{
  "arch": "convnext",
  "horizontal_flip": true,
  "activation": "gelu",
  "kernel_size": 7,
  "temperature": 0.1,
  "target_momentum": 0.99,
  "warmup_steps": 150,
  "adamw_weight_decay_other_params": 0.05
}
Rows from block 4 of a small self-supervised image encoder, named by matrix and row number. Rows with one number belong to one neuron. Each number is 128 + 24 x the weight over its row's rms, rounded and kept within 0 to 255. All counts start at 0. After the name is the row's rms in percent of the matrix's.
After each neuron's rows are labels from the 100 images, of 14848, where the neuron reaches its highest value: "responds to" is what is common among them. Only what is clearly more common there than usual is listed. The data: photos of plants, animals and fungi (iNaturalist). In brackets: how many of the 100.
# fc1: MLP up (model.blocks.4.mlp.fc1.weight, 768x128), inputs 0-127
# fc2: MLP down (model.blocks.4.mlp.fc2.weight, 128x768, transposed), outputs 0-127

fc1.124 180 [131 125 128 129 128 130 130 109  32  77 113 175 122 128 129 139 127 143 128 140 124 120 131 199 128 126 129 139 114   0 140 128 132 130 110 114 126 128 143 138  73 129 127 123 130 171 126 129 128 128 126  86 135  93 128 112  96 141  21 133 126 123 128 127 128 116 129 131 127 128 129 130 136 131 128 143 113 129 128 168 148 129 124 148 108 128 128 133 129 129 129 122 128 128 127 111 132 102 131 128 131 138 128 160 110 128 142 128 129 139 127 128 130 125 124 130 128 128 128 122 128 128 126 128 128 115 109 128]
fc2.124 155 [132 123 120 129 138 136 128 102  98 155 129 154 116 153 120 134 124 121 133 128 130 123 132 130 128 127 153 124  60  59  95 106 127 128 133 130 128 121 141 131 129 147 122 124 145 118  83 132 129 128 129 140 129 128 126 129 126 148 129 119  99  79 110 128 124 114 132 125 130  17 124  56 128 129 126 138 155 142 126 168 119 112 117 138 168 128  93 128 122 130 126  87  98 159 128 128 153 118 130 136 128 137 156 123  53 124 136 116 156 130 135  25 122 128 139 128 134 165 162 128 130 118 127 127 135 131 128  90]
responds to: order Passeriformes (53)

fc1.438 151 [127 129 128 128 102 168 141 136 129 128 113 138 128 134 129 165 127 187 130 129 128 146 129 128 128 142 128  99 155 127 129 129 127 128 129 128 153 127 128 127 130 124 128 128 128 126 128 129 128 127 128 118 120 131 128 158 130 130 125 123 132 128 131 129 128 127 128 148 127 128 127 109   0 133 127 114 128 128 117 128 163 222 129 110 127 102 128 128 128 198 118 126 132 124 145 121  85 128  52 127  67 122 116 128 103 125 128 132 127 128 128 160 128 130 128 160 120 128 133  75 164 133 128 128 166  85 127 128]
fc2.438 184 [123 129 127 154 128 137 127 128 128 130 135 128 156 128  95 188 129 135 128 127 143 123 128 136 128 133 129   0  92 126 128 123 129 146 156  66 129 129 114 125 125 129 128 112 133 122 131 128 108 128 131 176 125 117 130 127 117 128 100  70  73  81  98 113 116 124 128 133 128 155 145 116 122 128 130 127 158 145  97 145 127 120 127 134 127 119  89 127 128 118 126 131 129 123 152 126 127 130  47 140 119 134 143  31 174 135 133 128 172 127 128 129 129 128 135 144 142 111 159 121 121 134 127 116 128 132 128 129]
responds to: order Lepidoptera (36)

fc1.223 189 [114 229 116 129  70 136 160 128 136 128 128 125 128 125 185 128 127 128 128 138 127 128 119 127 126 133 138 145 140 180 128 128 127 128 103 130 128 126 128 171 128 127 128 127 128 168 138 128 128 122 147 124 129 134 109 139  77 145  31 147 189 126 128 125 128 128 124 127 128 128 128 123 104 119 128  89 132 128 118 132 128 154 147 157 128 113 123 106 129 129 127 114 129 126  47  98 122 130 113 124 128 128 130  56 107 128 154 129 128 129 130 122 129 128 114 222 115 130 145  93 128 128 125 127 127 108 128 121]
fc2.223 175 [126 129 128 116  84 130 128 112 127 124 181 163 133 124 128 128 124 114 152 231 125 126 144  39 134 133 122 122 102 132 129 175 110 105 128  86 129 128 128 192 188 128 129 128 112 133 113 126 126 148 237 132 126 125 132 128 128 141 131 126 117 125 129 128 128 122 150 126 123 124 122 128 132 155 128 132 128 128 129  74 128 113 129 127 150 137 130 131 122  91 136 121 117 120 120 127 128 145 128 133 114 137 132  74  84 129 127 130 176 126 137 129 123 126 129 123 129 125  98  74 128 128 115 152 128 139 169 119]
responds to: class: Aves (85); order Anseriformes (38); family: Anatidae (38)

fc1.145 184 [120 170 128 128 135 128 147 158 111  71 125  91 129 128 117 128 128 125 130 128 127 114  91 135 118 127 128 144 125  74 153 161 114 128 155 128 124 151 117 127 200 128 130  63 130 135 133 128 122 128 129 106 126 143 112 134 128  87  85 120 121 130 128 129 128 124 144 126 130 123 135 126 128 128 128 126  50 128 128 145 128 131 127 147 117  54 127 127  62 108 118 133 186 128 126  84 137 147 129 137 130 168 207 173 128 127 101 124 128 125 128 200 147 128 127 128 129 118 129 130 132 156 139 179 124 129 124 128]
fc2.145 232 [127  63 154 134 147 124 127 150 117 129 118 133 100 105 126 128 132 129 134 141 149 128 140 157 119 130 129 165 145 144 174  96 129 101 128 132 118 163 106 134 153 117 154 128 149 169 145 152 125 135 128 166 127 131 122 167 128 115 127 128 148 143 127 175 154 129 101 111 150 144 128 147 128 139 128  64 117 125 140 155 128 145  87 138 129 111 164 138 125 125 142 129  99 126 128 128 125 112 128 156 187 105 136 128 113 146 255 129  99 139 115 135 176 131 120 107 172 128 128 127 130 121 128 128 145 120 136 149]
responds to: phylum Chordata (97); class Aves (96)

fc1.275 265 [128 255 128 125 128 148 131 154 116  74 125 125 142 124 136  93 111 179 128 128 118 122 128 128 129 126 138 202 128 128  86 131 150 126 170 128 127 133  87 129 124 138 137 130 129 130 121 144 128 122 128 123 113 130 124 137 111 128  62 131 112 118 135 129 128 129 121 110 127 113 152 149 129  51 133 128 142 128 132 124 119 182  98 126 120 110 145 101 108 134 135 128 129 220 124 121 118 128 124 135 128 127 155 130  74 128 125 133 115 142 134 147 141 128 128 128 119 104 130 147 124 127 146 129 128 131 128 134]
fc2.275 193 [128  76 113 118 106  53 128 124 130 171 108 180  93  92 136 113 136 128 153 130 120  97 127 179 127 128 185 126 119 129 126 128  98 116 126 135 115 106 142 128 119 117 129 128 174 125 127 128 140 108  92 132 128 158 144 125 128 108 135 135 153 125 127 117 129 132 128 130 147 139  46 147 138  84 117  54 124 119  98 127 131 137 128  98  64 100 138 120 128 138 115 133 128 187 126 126 132 126 142 128  84 112 122 131 130 148  94 125  79 130 128 136  62 119 128 157 120  88 127 117 101 122 128 127 129 127 143 129]
responds to: order Anseriformes (29); family: Anatidae (29)

fc1.211 096 [128 127 126 128  64 125 255 130 128 129 118 174 126 127 136 129 128 128 130 128 102 132 120 126 128 129 126 127 128 129 123 132  34 130 127 134 122 128 128 136 129 135 127 108 127 128 125 129 128 124 172 128 128 130 132 146 126 137 107 120 128 203 133 175 128 125 129 124  77 127 135 128 128 127 128 129 101 125 126 118 131 142 128  87 113 126  84 111 128 112 101  95 108 130 144 129 128 129 128 123 124 139 156 126  81 128 125 129 104 118 128 128 139 136 128 178 127 130 131 118 124 177 129 130 144 128 126 134]
fc2.211 113 [128 128 149 128 142 183 128 127  61 133 126 128 121 117 125 135 131 126 128 116 129 132  66 182 126 113 130 124 119 129 127 129 120 128 114 142 129 129 128 127 135 112 142 128  33 132 129 127 113 144 164 128 129 155 143 134 128 128 128  91 131 199 129 128 126 129 108 125 128 132 144 128 136 129 128 127 126 111 128 131 128 190  44 129 124  65  88 130 128  42 129 128 133 136 154 122 128 120  79 128 127 114 128 106  75 136 123 129 127 147 128 128 119 131  87 127 143 148 129  92 133  92  96 127 130 128 150 121]
responds to: order Passeriformes (52)

fc1.78 174 [128 103 122 122 128 145 164 128 127 140 124 131 117 128 129  69 126 128 128 128 128  83  99 127 128 132 124 135 144 132 128 128 128 125 131 129 127 137 126 113 140 128 121 127 103 128 128 154 119 132 130 118 118 143 160 121 133 128 137 168 109  56 128 129 128 129 129 127 129 126 130 114  73 122 128 122 140 132 175 148 132 162 125  91 130 205 126 126 129 128 125 128 152 128  33 128 128 201 128 128 112  98  16 138 128 130 129 135 129 128 126 167 128 116  87  76 127 127 129 127 129 131 130 126 128 194 128 129]
fc2.78 219 [101 141 134 133 128  87 128 128  80 128  97 128  84 124 128 240 107 127 121 132 165 149 164 106 127 128 102 122 128 150 132 102 129 165 109  63 169 157  87 123 128 125 122 136 170  77 113 123 128 117 128 149 128 129 134 119 171 145 138 129 127  90 147 127 127 124 135 122  89 138 122 126 125 127 128 130 128 122 128 128  97 134 176 132 122  79 128 128 132  36 128 143 127 126 101 103 111 129 128 121 124 149 106 113 185 128 130 127 128 129 111 128 127 129 169 114 145 142  86 131 129 143 111 117 135 128 128 109]
responds to: phylum Arthropoda (72); class Insecta (71); order Lepidoptera (33)

fc1.233 137 [136 127 128 129 128 132 179 130 145 136 129 128 156 128 121 135 128 130 128 128 128 130 128 129 128 122 139 129 166 122 126 136  79 128 140 149 127 109 128 128 129 130  48 128 125 129 122 115 130 128 131 106 123 128 139 168 145 111  81 117  94 179 128 122 150 109 131 126 128 134 128 104 131 109 128  48 126 129 128 127 129 127 130  55 124 142 127 237 125 116 115 132 129 138 107 118 244 128 127 122 128 127 145 124 128 109 128 109  91 165 126  99 128 142 127 125 144 141 146 129 130 124 136 126 132  73 105 128]
fc2.233 140 [128 118 130 162 123 133 128 132  66 141 121 133 134 130 130 106 119 128 121 139 126 104 113 157 129  81 120 128 154 134 116  93 115 128 132 164 127 128 114 115  96 144 128 128 126 125 210  98 126 147 159  86 133 110 145 151 127 128  94 133 141 203  61 135 149 138 125 172 128 146 130 123 143 127 128 128 126 173 127 208 128 142 133 175 145 138 117  82 150 111 127 127 127  84 129 128 103 119 146 148 154 126 130 128 127 127 132 126 128 115  85 131 126 126 131 152 128 128  25 126 125 129 112 130 130 118 128 129]
responds to: order Passeriformes (52)

fc1.767 018 [128 128 128 128 128 128 127 128 128 129 128 126 126 128 128 139 128 128 128 129 128 128 124 128 128 128 128 124 128 128 133 128 127 128 128 127 128 128 127 129 128 128 128 128 128 129 128 128 128 128 203 128 128 128 127 128 128 128 100 131 128 128 128 128 126 255 128 128 128 128 128 128 128 128 128 128 128 128 128 129 128 128 128 128 103 128 165  96 128 129 128 128 128 127 128 128  53 128 128 128 129 128 128 128 128 128 128 126 128 128 128 128 128   0 127 128 128 128 132 129 128 133 129 128 128 127 128 128]
fc2.767 018 [133 130 128 128 128 129 130 128 128 128  89 128 127 121 129 130 145  95 135 131 130 128 128 102 128 128 130 126 128 129 129 128 127 131 129 131 128  66 128 131 122 128 128 128 128 128 130 128 141 129 255 128 125 128 128 128 129 128 115 128 129 128 127 127 128 126 128 128 100 130 128 127  95 128 129 130 137 128 128 126 130 131 129 151  40 128 126 128 127 128 132 129 132 126 128 128 128 118 144 128 129 129 130 125 124 129 128 128 128 127 128 128 128 127 127 121 131 127 134 136 128 132 127 128 128 104 120 126]
responds to: phylum Chordata (98); class Aves (95)

fc1.639 154 [ 94 125 128 128 128 128  21 151 127 128  92  75 128 128 127 141 127 154 139 130 129 128 128 132 129 130 132 128 138 129 127 130  50 126 177 130 129 128 129 126 130 128 128 128 147 123 137  97 128 138 121 125 127 128 131 123 128 116 126 145  95 129 143 128 128 116 141 128 127 113 142 129 126 120 128   9 128 128 127  99 126 176 124 162 128 250 125 130 129 128 126 122 172 127 129 134 130 125 138 128 128 153 128 167 128 127 113 169 128 128 128 149 122 128 158 120 128 113 126 129 120  99 150 128 140 131 128 129]
fc2.639 206 [128 130 117 131  70 178 192  81  89 128 121 128 109 129 129 128 128 123 133 205 129 127 104 109 127 113 115 151 130 205 159 142 127 130  56 132 128 129 141 138 113 124 116 122 148 129 118 135 153 142 124 130 137 138 145 129 129 166 136 126 127 126 129 125  86 121 129 127 146 126  78 189 109 128 122 129 123 118 126 130 137 128 129  43 156 106 128 128 128 127 116 128 126 154 125 120 155 123 141  68 171 128 126 135 129 126  55 134 129 128 131 124 128 129 180 127 137 146 141 132 137 121 117 167 126 124 128 138]
responds to: order Lepidoptera (33)

fc1.693 030 [128 156 128 126 128 128 128 145 132 121 128 128 128 128 226 128 128 128 127 118 128 128 128 128 128 128 129 128 128 128 128 128  90 128 128 125 128 128  87 128 143 128 129 128 128 128 128 128 128 129 122 128 128 128 128 128 128 125 128 184  80 182 128 128 128 128 128 127 128 129 129  92 104 127 128 128 128 128 128 128 128 136 128 128 128 128 128 128 128 128 128 128 128 128 124 128 119 127 116 129 128 128 115 129  99 110 127 128 128 128 128 128 128 128 128 128  87 124 137 128 128 128 128 128 128   0 128 128]
fc2.693 013 [129 156 128 125 130 133 131 121 126  72 126 124 200 128 126 128 141 128 128 128 128 114 120  88 127 198 128 128 121 128 129 148 129 119 131 125 109 128 133 128 128 128 177 129 124 133 123 213 127 150 181  86 128 137 134 102 116 132 129 128 121 124 119 116 126  90 132 131 129 108 128 133 184 129 157 157 128 128 164  94 128 137  59 130 127 135 128 119 189  20 129 133 120 119 129 162 134 103 126 136 122 128 125 127 128 130 126 131 128 128 134 128 129 129 129 118 119 199  87 123 128 117 128 119 125 164 137 111]
responds to: order Lepidoptera (32)

fc1.675 153 [125 127 111 128 141 130 128 128 128  79 138 127 126 149 128 161 140 213 128 162 207 128 128 188 128 178 128 130 149 127 107  98 128 128 128 128 127 128 127 143 127 151 177 131 128 128 128 128 128 128 127 127 192 199 113 110 150 128  56 147 127 128 128 154 123 148 128 130 128 165 132 128  90 197 128 107  92 128 183 129 118 129 128  77 129 121 123 152 156 136 129 128 128 154 127  75 128 147 142 137 132 141 127 141 111 127 133 128 126 135 124 193 128 124 128 104 124 128 129 112 122 118 128 126 130 128 129 127]
fc2.675 304 [128 134 107 128 199 127 129 129  99   0 128 128 118 134 140 128 118 128  83 150 128 126 137  86 129 128 128 124 130  97 128 129 124 128 128 127 135 165 131 127 124 131 128  99 129 167 161 111 121 156 136 122 128 117 150 108 125 122 127 136 133 129 176 125 124 170 138  92 133 153 129 140 100 130 129 166  98 128 140 129 142 123 124 127  84 128 128 126 132 127 161 139 133 115 130 128  69  63 147 131 129 138 128 129 127  93 114 125 133 154 129 218 128 151 162 143 138 128 128 127 116 128 121 126 132 136 151 149]
responds to: class Aves (97); order Passeriformes (58)

fc1.152 215 [127 125 112 127 125 138 126 140 128 105 128 120  66 128 130 120 128 128 129 127 129 127 128 132 128 104 125 128 129 161 118 128 130 128 128 136 132 127 155 109 110 130  39 123 128 142 200 128 128 128 129 128 125 128  23 192 128  96  50 129 128 108 127 124 129 127 115 130 128 128 132 126 141 116 128 123 128 128 133 128 128 122 126 113 128 130 137  90 133 121 127 128 128 128  36 127 128 120 124 126 128 101 164 126 128 133 127 126 123 131 128 129 127 128  88 244 150 128 128 128 136 128 128 105 121 128 126 128]
fc2.152 178 [137 128 140 145 128  74 106 140 127 133 152 128  87 127 128  94 127 128 120 128  65 127 185 165 134 125 127 140 138 121 132 141 128  83 146 127 130 124 121 101 185 127 129 125 128 160 128 134 127 133 128 126 128 120 127 128 129 128 139 165 129 128 129 130 240 135 128 130  79 132 137 140 186 100 127 187 130 128 148  88 114 125 155 183 128  98 155 155 135  94 128 128 129 100  78 128 134  96 152 129 124 130 111 175 127  81 126 164 149 119 113 173 129 128 128 104 128 139 132 157 115 130 127 124 145 132 132 128]
responds to: phylum Chordata (97); class Aves (96); order: Anseriformes (26); family: Anatidae (26)

fc1.47 232 [128 132 138 129 118 128 127 109 217 137 151 177 133 145 125 127 129 124 127 128 129 128  35 126 128 134 122 128 137 111 130 129 142 128 126 128 134 128 128 150 128 117 128 128 122 105 125 128 122 128 126 155  89 126 122  61  98 128   9 128 157  94 130 129 128 129 124 128 127 128 128 131 128 126 128 127 128 128 123  82 136 125 142 105 136 127 123 128 126 128 129 127 128 124 137  77 137 129 104 124 118 165  63 108 128 128 129 128 128 123 128 151 126 128 128  73 135 128 128 128 129 128  31  91 129 128 115 129]
fc2.47 153 [126 139 143 115 127 128 133 128 155 158 196 128  97 124  99 128 138 128  88 138 124 133 127 126 127 125 131 215  94 127 142 132 153 125 134 128 128 128 128 102 159 114 128 114 127 122 168 110 129 123 134  98 113 134 207 149 101 131 145 120 169 171 163 137 128  99 133 130 134 135 133  81 147 128 124 123 108 125 128 158 190 128 145 130 127 134 171 132 113 137 191 139 151 132  97 128 137 130 112 124 101 124 123 126 177  88  97 122 105 113 128 128 128 128 100 126 160 108 128 135 126 119 147 127 129  99  37 135]
responds to: order Pelecaniformes (26); family: Ardeidae (26)

fc1.401 228 [172 169 126 128 135 128 128 127 119 128   0  99 128 128 122 128 155 128 172 131 127 121 120 126 128 127  79 128 193 114  92 128 129 127 139 128 126 128 128 134 128 129 133 127 128 128 128 164  61 134 128 128 102 153 124 128 134 127 130 128 130 160 117 105 123 145 128 128 128 128 128 125 118 120 128 128 126 126 132 129 128 127 120 114 120 128 131 121 124  96 129 184 138 235 126 128 128 124 132  99 127 131 122 148 128 119 126 128 128 128 128 102 135 128 128 130 128 128 128 128 129 129 175 209 115 128 129 140]
fc2.401 204 [122 129 128  97 196  99 109 126 120 130 189 123 109 128 146 152 133 132 127 141 129 127 175 161 128 128 128 110 130 125 120  90 129 145 113 128 128 135  83 129 222 132 128 115 123 113 128 112 123  43 132 130 126 131  89 119 107 139 161 153 104 127 168 126 118 121 137 133 138 133  90 127 166 124 128 119 128 145 141 129 121 129 152 128 128 130 128 139 186 131 139 112  84 172 128  96 128 127 125 118  93 143 110 207 126 128 145 135 127 124 121 129 126 145 131  45 147  92 124 124 129 129 128 119 128 126 127 130]
responds to: class: Aves (89); order Anseriformes (44); family: Anatidae (44)

fc1.699 213 [128 159 128 129 114 129 140 128 128 203 127 123 126 114 132 100 128 131 128 135 128 127 127 124 128 112 102 133 179 255  96 128  88 128 127 151 129 128  89 144 155 103 129 105 128 149 128 140 128 123 128 142 131 128 129 137 129 128  88 128 130 128 134 128 136 129 120  20 128 128 110  77 114 116 128  99 128 135 127 122 132 161 127 125 128 162  29 131 123 149 129 128 127 126 128 125 123 126  71 134 130 128 139 141 119 124 128 180 135 124 128 118 127 129 128 128 128 133 128 123 123 129 127 124 123  98 130 128]
fc2.699 114 [127 129 121 127 136 137 131 111  98 128 128 128 127 128 147 115 170 128 255 121 118 130 124  93 123 128 145 129 128 196 117 127 109  98 128  69 130 128 108 198 130 156 121 126 129 163 124 135 126 128 173 156 128 105 112  97 120 128 107 119  85 133 129 129 132 146 126 128 110 131 165 116 127 127 152 143 125 138 136 116 128 140 125  79 128  97 129 126 125 129 138 128 122 128 121 110 115  91 121 102 129 127 128 136 143 125 129 180  94  92  88  70 130 131 125 131  79 126 144 163 139 145 119 143 125 127 127 122]
responds to: order Anseriformes (26); family: Anatidae (26)

fc1.96 179 [123 131 134 112 176 129 127 129 128 129 121 128 145 128 128 103 115 128 119 111 140 128 127  98 108 123 123 128 126 148 126 128  58 126 124 147 128 129 104 113 128 122 100 129 127 153 132 128 128 116 128 153 136 130 129 136  40 128  12 127  97 124 138 128 137 128 128 128 128 137 129 137 117 128 128 128 110 127 132 156 129 109 129 145 130 142 126 142 135 127 128 117 194 131 128 127 128 132 125 133 120  91  95 120 147 139 129 126  91 115 124 106 128 128 128 143   0 111 130 136 115  96 123 127 128 129 133 128]
fc2.96 224 [128 121 150 128 128 128  70 128 122 150 140 125 132 128 125 129 136 126 137 124 158 114 129 101 128 109 179 109 129 123 128 128 128 133 142  71 128 129 102 100  92 128 127 128 116 130 135 146 128 135 128 127 128 129 128 168 126 127  84 124 135 130 134  95 128  99 127 149 131 127 121 125 132 124 127 120 133 135 138 131 128 106  66 155 122 168 117  85 128 100 114 127 191 131 141 125 128 125   0 178 120 125 131 127 162 128 128 128 179 130 125 140 129 128 126 125 121  82 127 125 107 130 127 123 132 128 207 131]
responds to: order Passeriformes (54)

fc1.210 012 [128 128 128 128 128 128 127 128 128 128 128 214 128 128 128 111 128 128 111 128 128  60 124 128 131 255 128 128 128 127 128 128 128 128 128 128 128 158 128 129 128 128 128 194 128 128 128 128 128 128 128 128 125 128 128 183 128 127 128 128 114 128 128  49 128 128 128 128 128 128 128 128  85 128 128 128 128 127 128 128 128 128 162 128 128 128 128 126 128 128 128 128 128 128 128 128 128 128 146 128 128 127 128 128 128 128 128 129 128 169 131 128 128 128 128 128 128 128 128 128 126 128 128 128 128 128 128 128]
fc2.210 007 [118 128 126 122 128 137 117 172 153 150 131 128 152 128 130 128 128 126  86 128 129 122 106 143 126 232 129 121 128 222 128 135 128 126 128 146 131 144 130 130 255 128 127 128  14 152 127 128 122 149 125 128 135 133 140 128 128 129 154 123 148 102 136 109 134 132 127 135 128  60 131 143 133 137 131 125 123 127 132 128 129 125 107 115  98 126 121 113 128 128 134 129 134 148 128 130 166 129 125 155 129 128  91 127 117 136 124 127 130 112 150 138 128 109 127 124 131 156 128 132 129 119 121 128 129 128 128 138]
responds to: phylum Arthropoda (62)

fc1.178 216 [127 107 139 128 128 130 179 157 154 128 128 127 127 128 116 122 128 128 137 128 128 125 128 116 128 128 126 128 138 161 128 128 134 146 131 111 130 127 114 131 126 128  47 143 130 127  92 128 128 125 102 190 139 141  87 145  74 157  58 128 194 153 128 128 128 128 132 119 127 128 130 117  95 116 128 111 128 128 153 172 128 128 128  72 135 134  37 213 129 136 128 133 149 148  84 128 120 125 128 121 111 108 129 167 126 129 130 134 128 128 116 136 129 132  80  61  89 129 128 129 128 128 131 113 128  98 122 128]
fc2.178 179 [134 128 121 144 137 155 115 184 152 132 104 113 124 155 144 129 128 128 127 100 124 139 139 128 128 128 121  56 125 170 113 140 144 126 159  84 150 120 153 129 137 127 129 128 128 131 159 143 124 126 112 166 149 145 116 128 144 144  99 102 125 211 124 131 139 153 167 143 128 204 140  93 128 137 123 136 177 119 127 128 129 140 149 216 130 108 122  61 129 136 127 123 130 117 132 121 142 175 127 126  84 118 128 160 150 112 127 127 134 127 150 136 128  43 129 132 152 112 124 124 129 129 152 124 125 124 113 130]
responds to: order Passeriformes (55)

fc1.564 352 [128  91 121 124 105 127 133 128 121 128 109 132 129  97 130 126 128 128 128 128 128 129 129 128 255 128 132 118 130 131 127 128  91 139 128 128 116 128 128 128 135   0 128 140 130 128 128 128 128 128 128 124 130 128 128 213 128 134 128 147 128 125 128 129 130 126 128 128 128 123 128 128 128 129 128 128 129 128 128 127 128 130 128 130 134 125 128 131 147 124  95 129 136  76 127 117 128 130 128  98 128 161 127 133 128 131 128 122 128 134 128 131 119 130 128 140 128 128 128 126 128 128  81 200 126 128 124 128]
fc2.564 129 [136  86 111 128  69 118 134 142 117 141 116 129 100  90 134  89  80 128 125 180 125 134 139 163 128  91 128 255 145  79 128 126 124 128 110 147 127 128 126 128 120 148 165 157 130 128 127  77 120 116 153 129 128 124 122 126 123 126 146 222 127 150 107  99 124 127 134 127 124  53 128 139 172  88 128 127 132 130 157 114 144 125 125 126 149 125 135 128 148 113 115 125 127 125 127 128 116 152 128 121 137  94 129 128 122 150 154 132 129 142 128 129 129 114 116 134 129 130 121 124 128 126 144 112 125 121 131 119]
responds to: phylum Arthropoda (61)

fc1.718 107 [137 208  99 127 112  93 129 125 131 122 128 128 129 128 128 107 144 114 127 114 128 126 104 127 128 139 214 129 128 131 120 127 126 128 128 153 114 150 119 125 168 128 127 133 155 127 148 106 129 135 126 128 128 132 103 130 128 107  76  74 131 177 128 128 139 112 128 123 127 128 154 158 128 127 135 146   0 127 154 129 133 125 128 128 129 131 129 133  84 136 156 124 133 104  75 128 177 129 126 129  88 128 130 143 129 126  98 130 127 115 128 156 128 130 134 126  96 128 145 132 121 128 127 127  85 126 128 128]
fc2.718 138 [137  96 130 133 132  51 130 128 127 126 157 127 129 127 129 128 127  44 130 125 136 127 129 100 125 127 126 138 128 118 127 115 128 252 191 144 133 129 132 161 128 127 130 128  75 109 128 165 125 141 128 132 128 126 131 113 129 128 122 126 125 102 128 128 100 125 132 130 129  97 138 124 133 129 128  64 127 123 128 125 129 125 104 130 130 133 115 116 158  64 146 127 142 134 116 128 122 130 133 162 120 131 133  96 141 184 135 114 131 141 127 126 104 131 129 130 182 127  53 105  88 111 134 117 131 128 150 129]
responds to: class Aves (86)

fc1.329 182 [128 255 126 128 128 128 128 136 136 129 128 124 122 128 125 128 131 128 128 128 138 129 122 124  33 127  86 120 206 128 125 128 139 133 141 128 152 134 128 131 128 128 128 130 128 125 128 125 128 152 103 134 128 128 122 128 125 122 126 128 114 128 129 127 127 127 128 129 128 128 123 123 102  75 128 129 124 126 109 134 103 129 125 126 127 128 128 128 128 128 126 128 126 187 124 136 130 128 129 100 135 129 226 128 109 129 121 128 128 128 118 129 113 144 128 117 106 109 128 154 128 129 156  83 200 116 128 125]
fc2.329 142 [132  30  95 128 110 113 126 100  96 155 128 128 126 130 126 120  67 125 130 146 130 128 119 165 132 128 125 128 142 113 129 112 129 128 131 127 132 126 127 129 129 127 163 128 132 132 127 129 130 133 128 144 152 137 117 128  95 129 139 148 128 119 145 205 126 140 135 112 141  71 140 113 134 130 128 128 127 122 152 124 124 134 119 143 135 124 111 158 132 108 127 131 100 174 129 185 129 160 106 130 128 104 229 126 129 118 179 144 123  87 126 128 191 120 123 197 129 107 103 139 117 128 151 122 179 137 131 139]
responds to: order Anseriformes (33); family: Anatidae (33)

fc1.553 176 [133  57 108 128 127 128 128 132 129 128 160 212 111 134 128 153 128 128 131 130 119 120 131 127 128 168 103 127 129 111 137 127 133 127 132 137 114 128 129 196 129 128 130  92 112 184 154 131 128 146 128 131 131 128 196 158  89 130 105 173  88 103 128 137 125 128 125 134 129 131 130 143 129 128 128 126 131 127 128 128 136 121 126  23 128 126 189  74 131 125 127 127 124 121  48 128 147 128 127 144 122 128 149 105 123 125 127 125 121 133 127 128 128 131  55 164 124 121 128 119 123 125 129 132 125 130 128 154]
fc2.553 205 [139 149 122 127 129 133 128 131 138 128 123 128  91 121 122 126 116 124 162 115 128 126 119  55 128 127 128 128 137 117 128  75 128 132 129 133 127 115 122 144 121 128 129 129 100 129 128 132 133 128  98 141 131 125 126 118 130 228 122 119 117  85 127 127 131 249 127 154 145 145 134 117 128 125 130 142 121 125 143 127 148 126  86 123 120 127  27 142 134  89 134 138 133 117 174 113 120 129 130  61 100 118 160 126 113 139 141 152 148 124 128 131 128 174 129 128 132 113  88 131 122 105 157 130 147 129 128 123]
responds to: order Charadriiformes (27)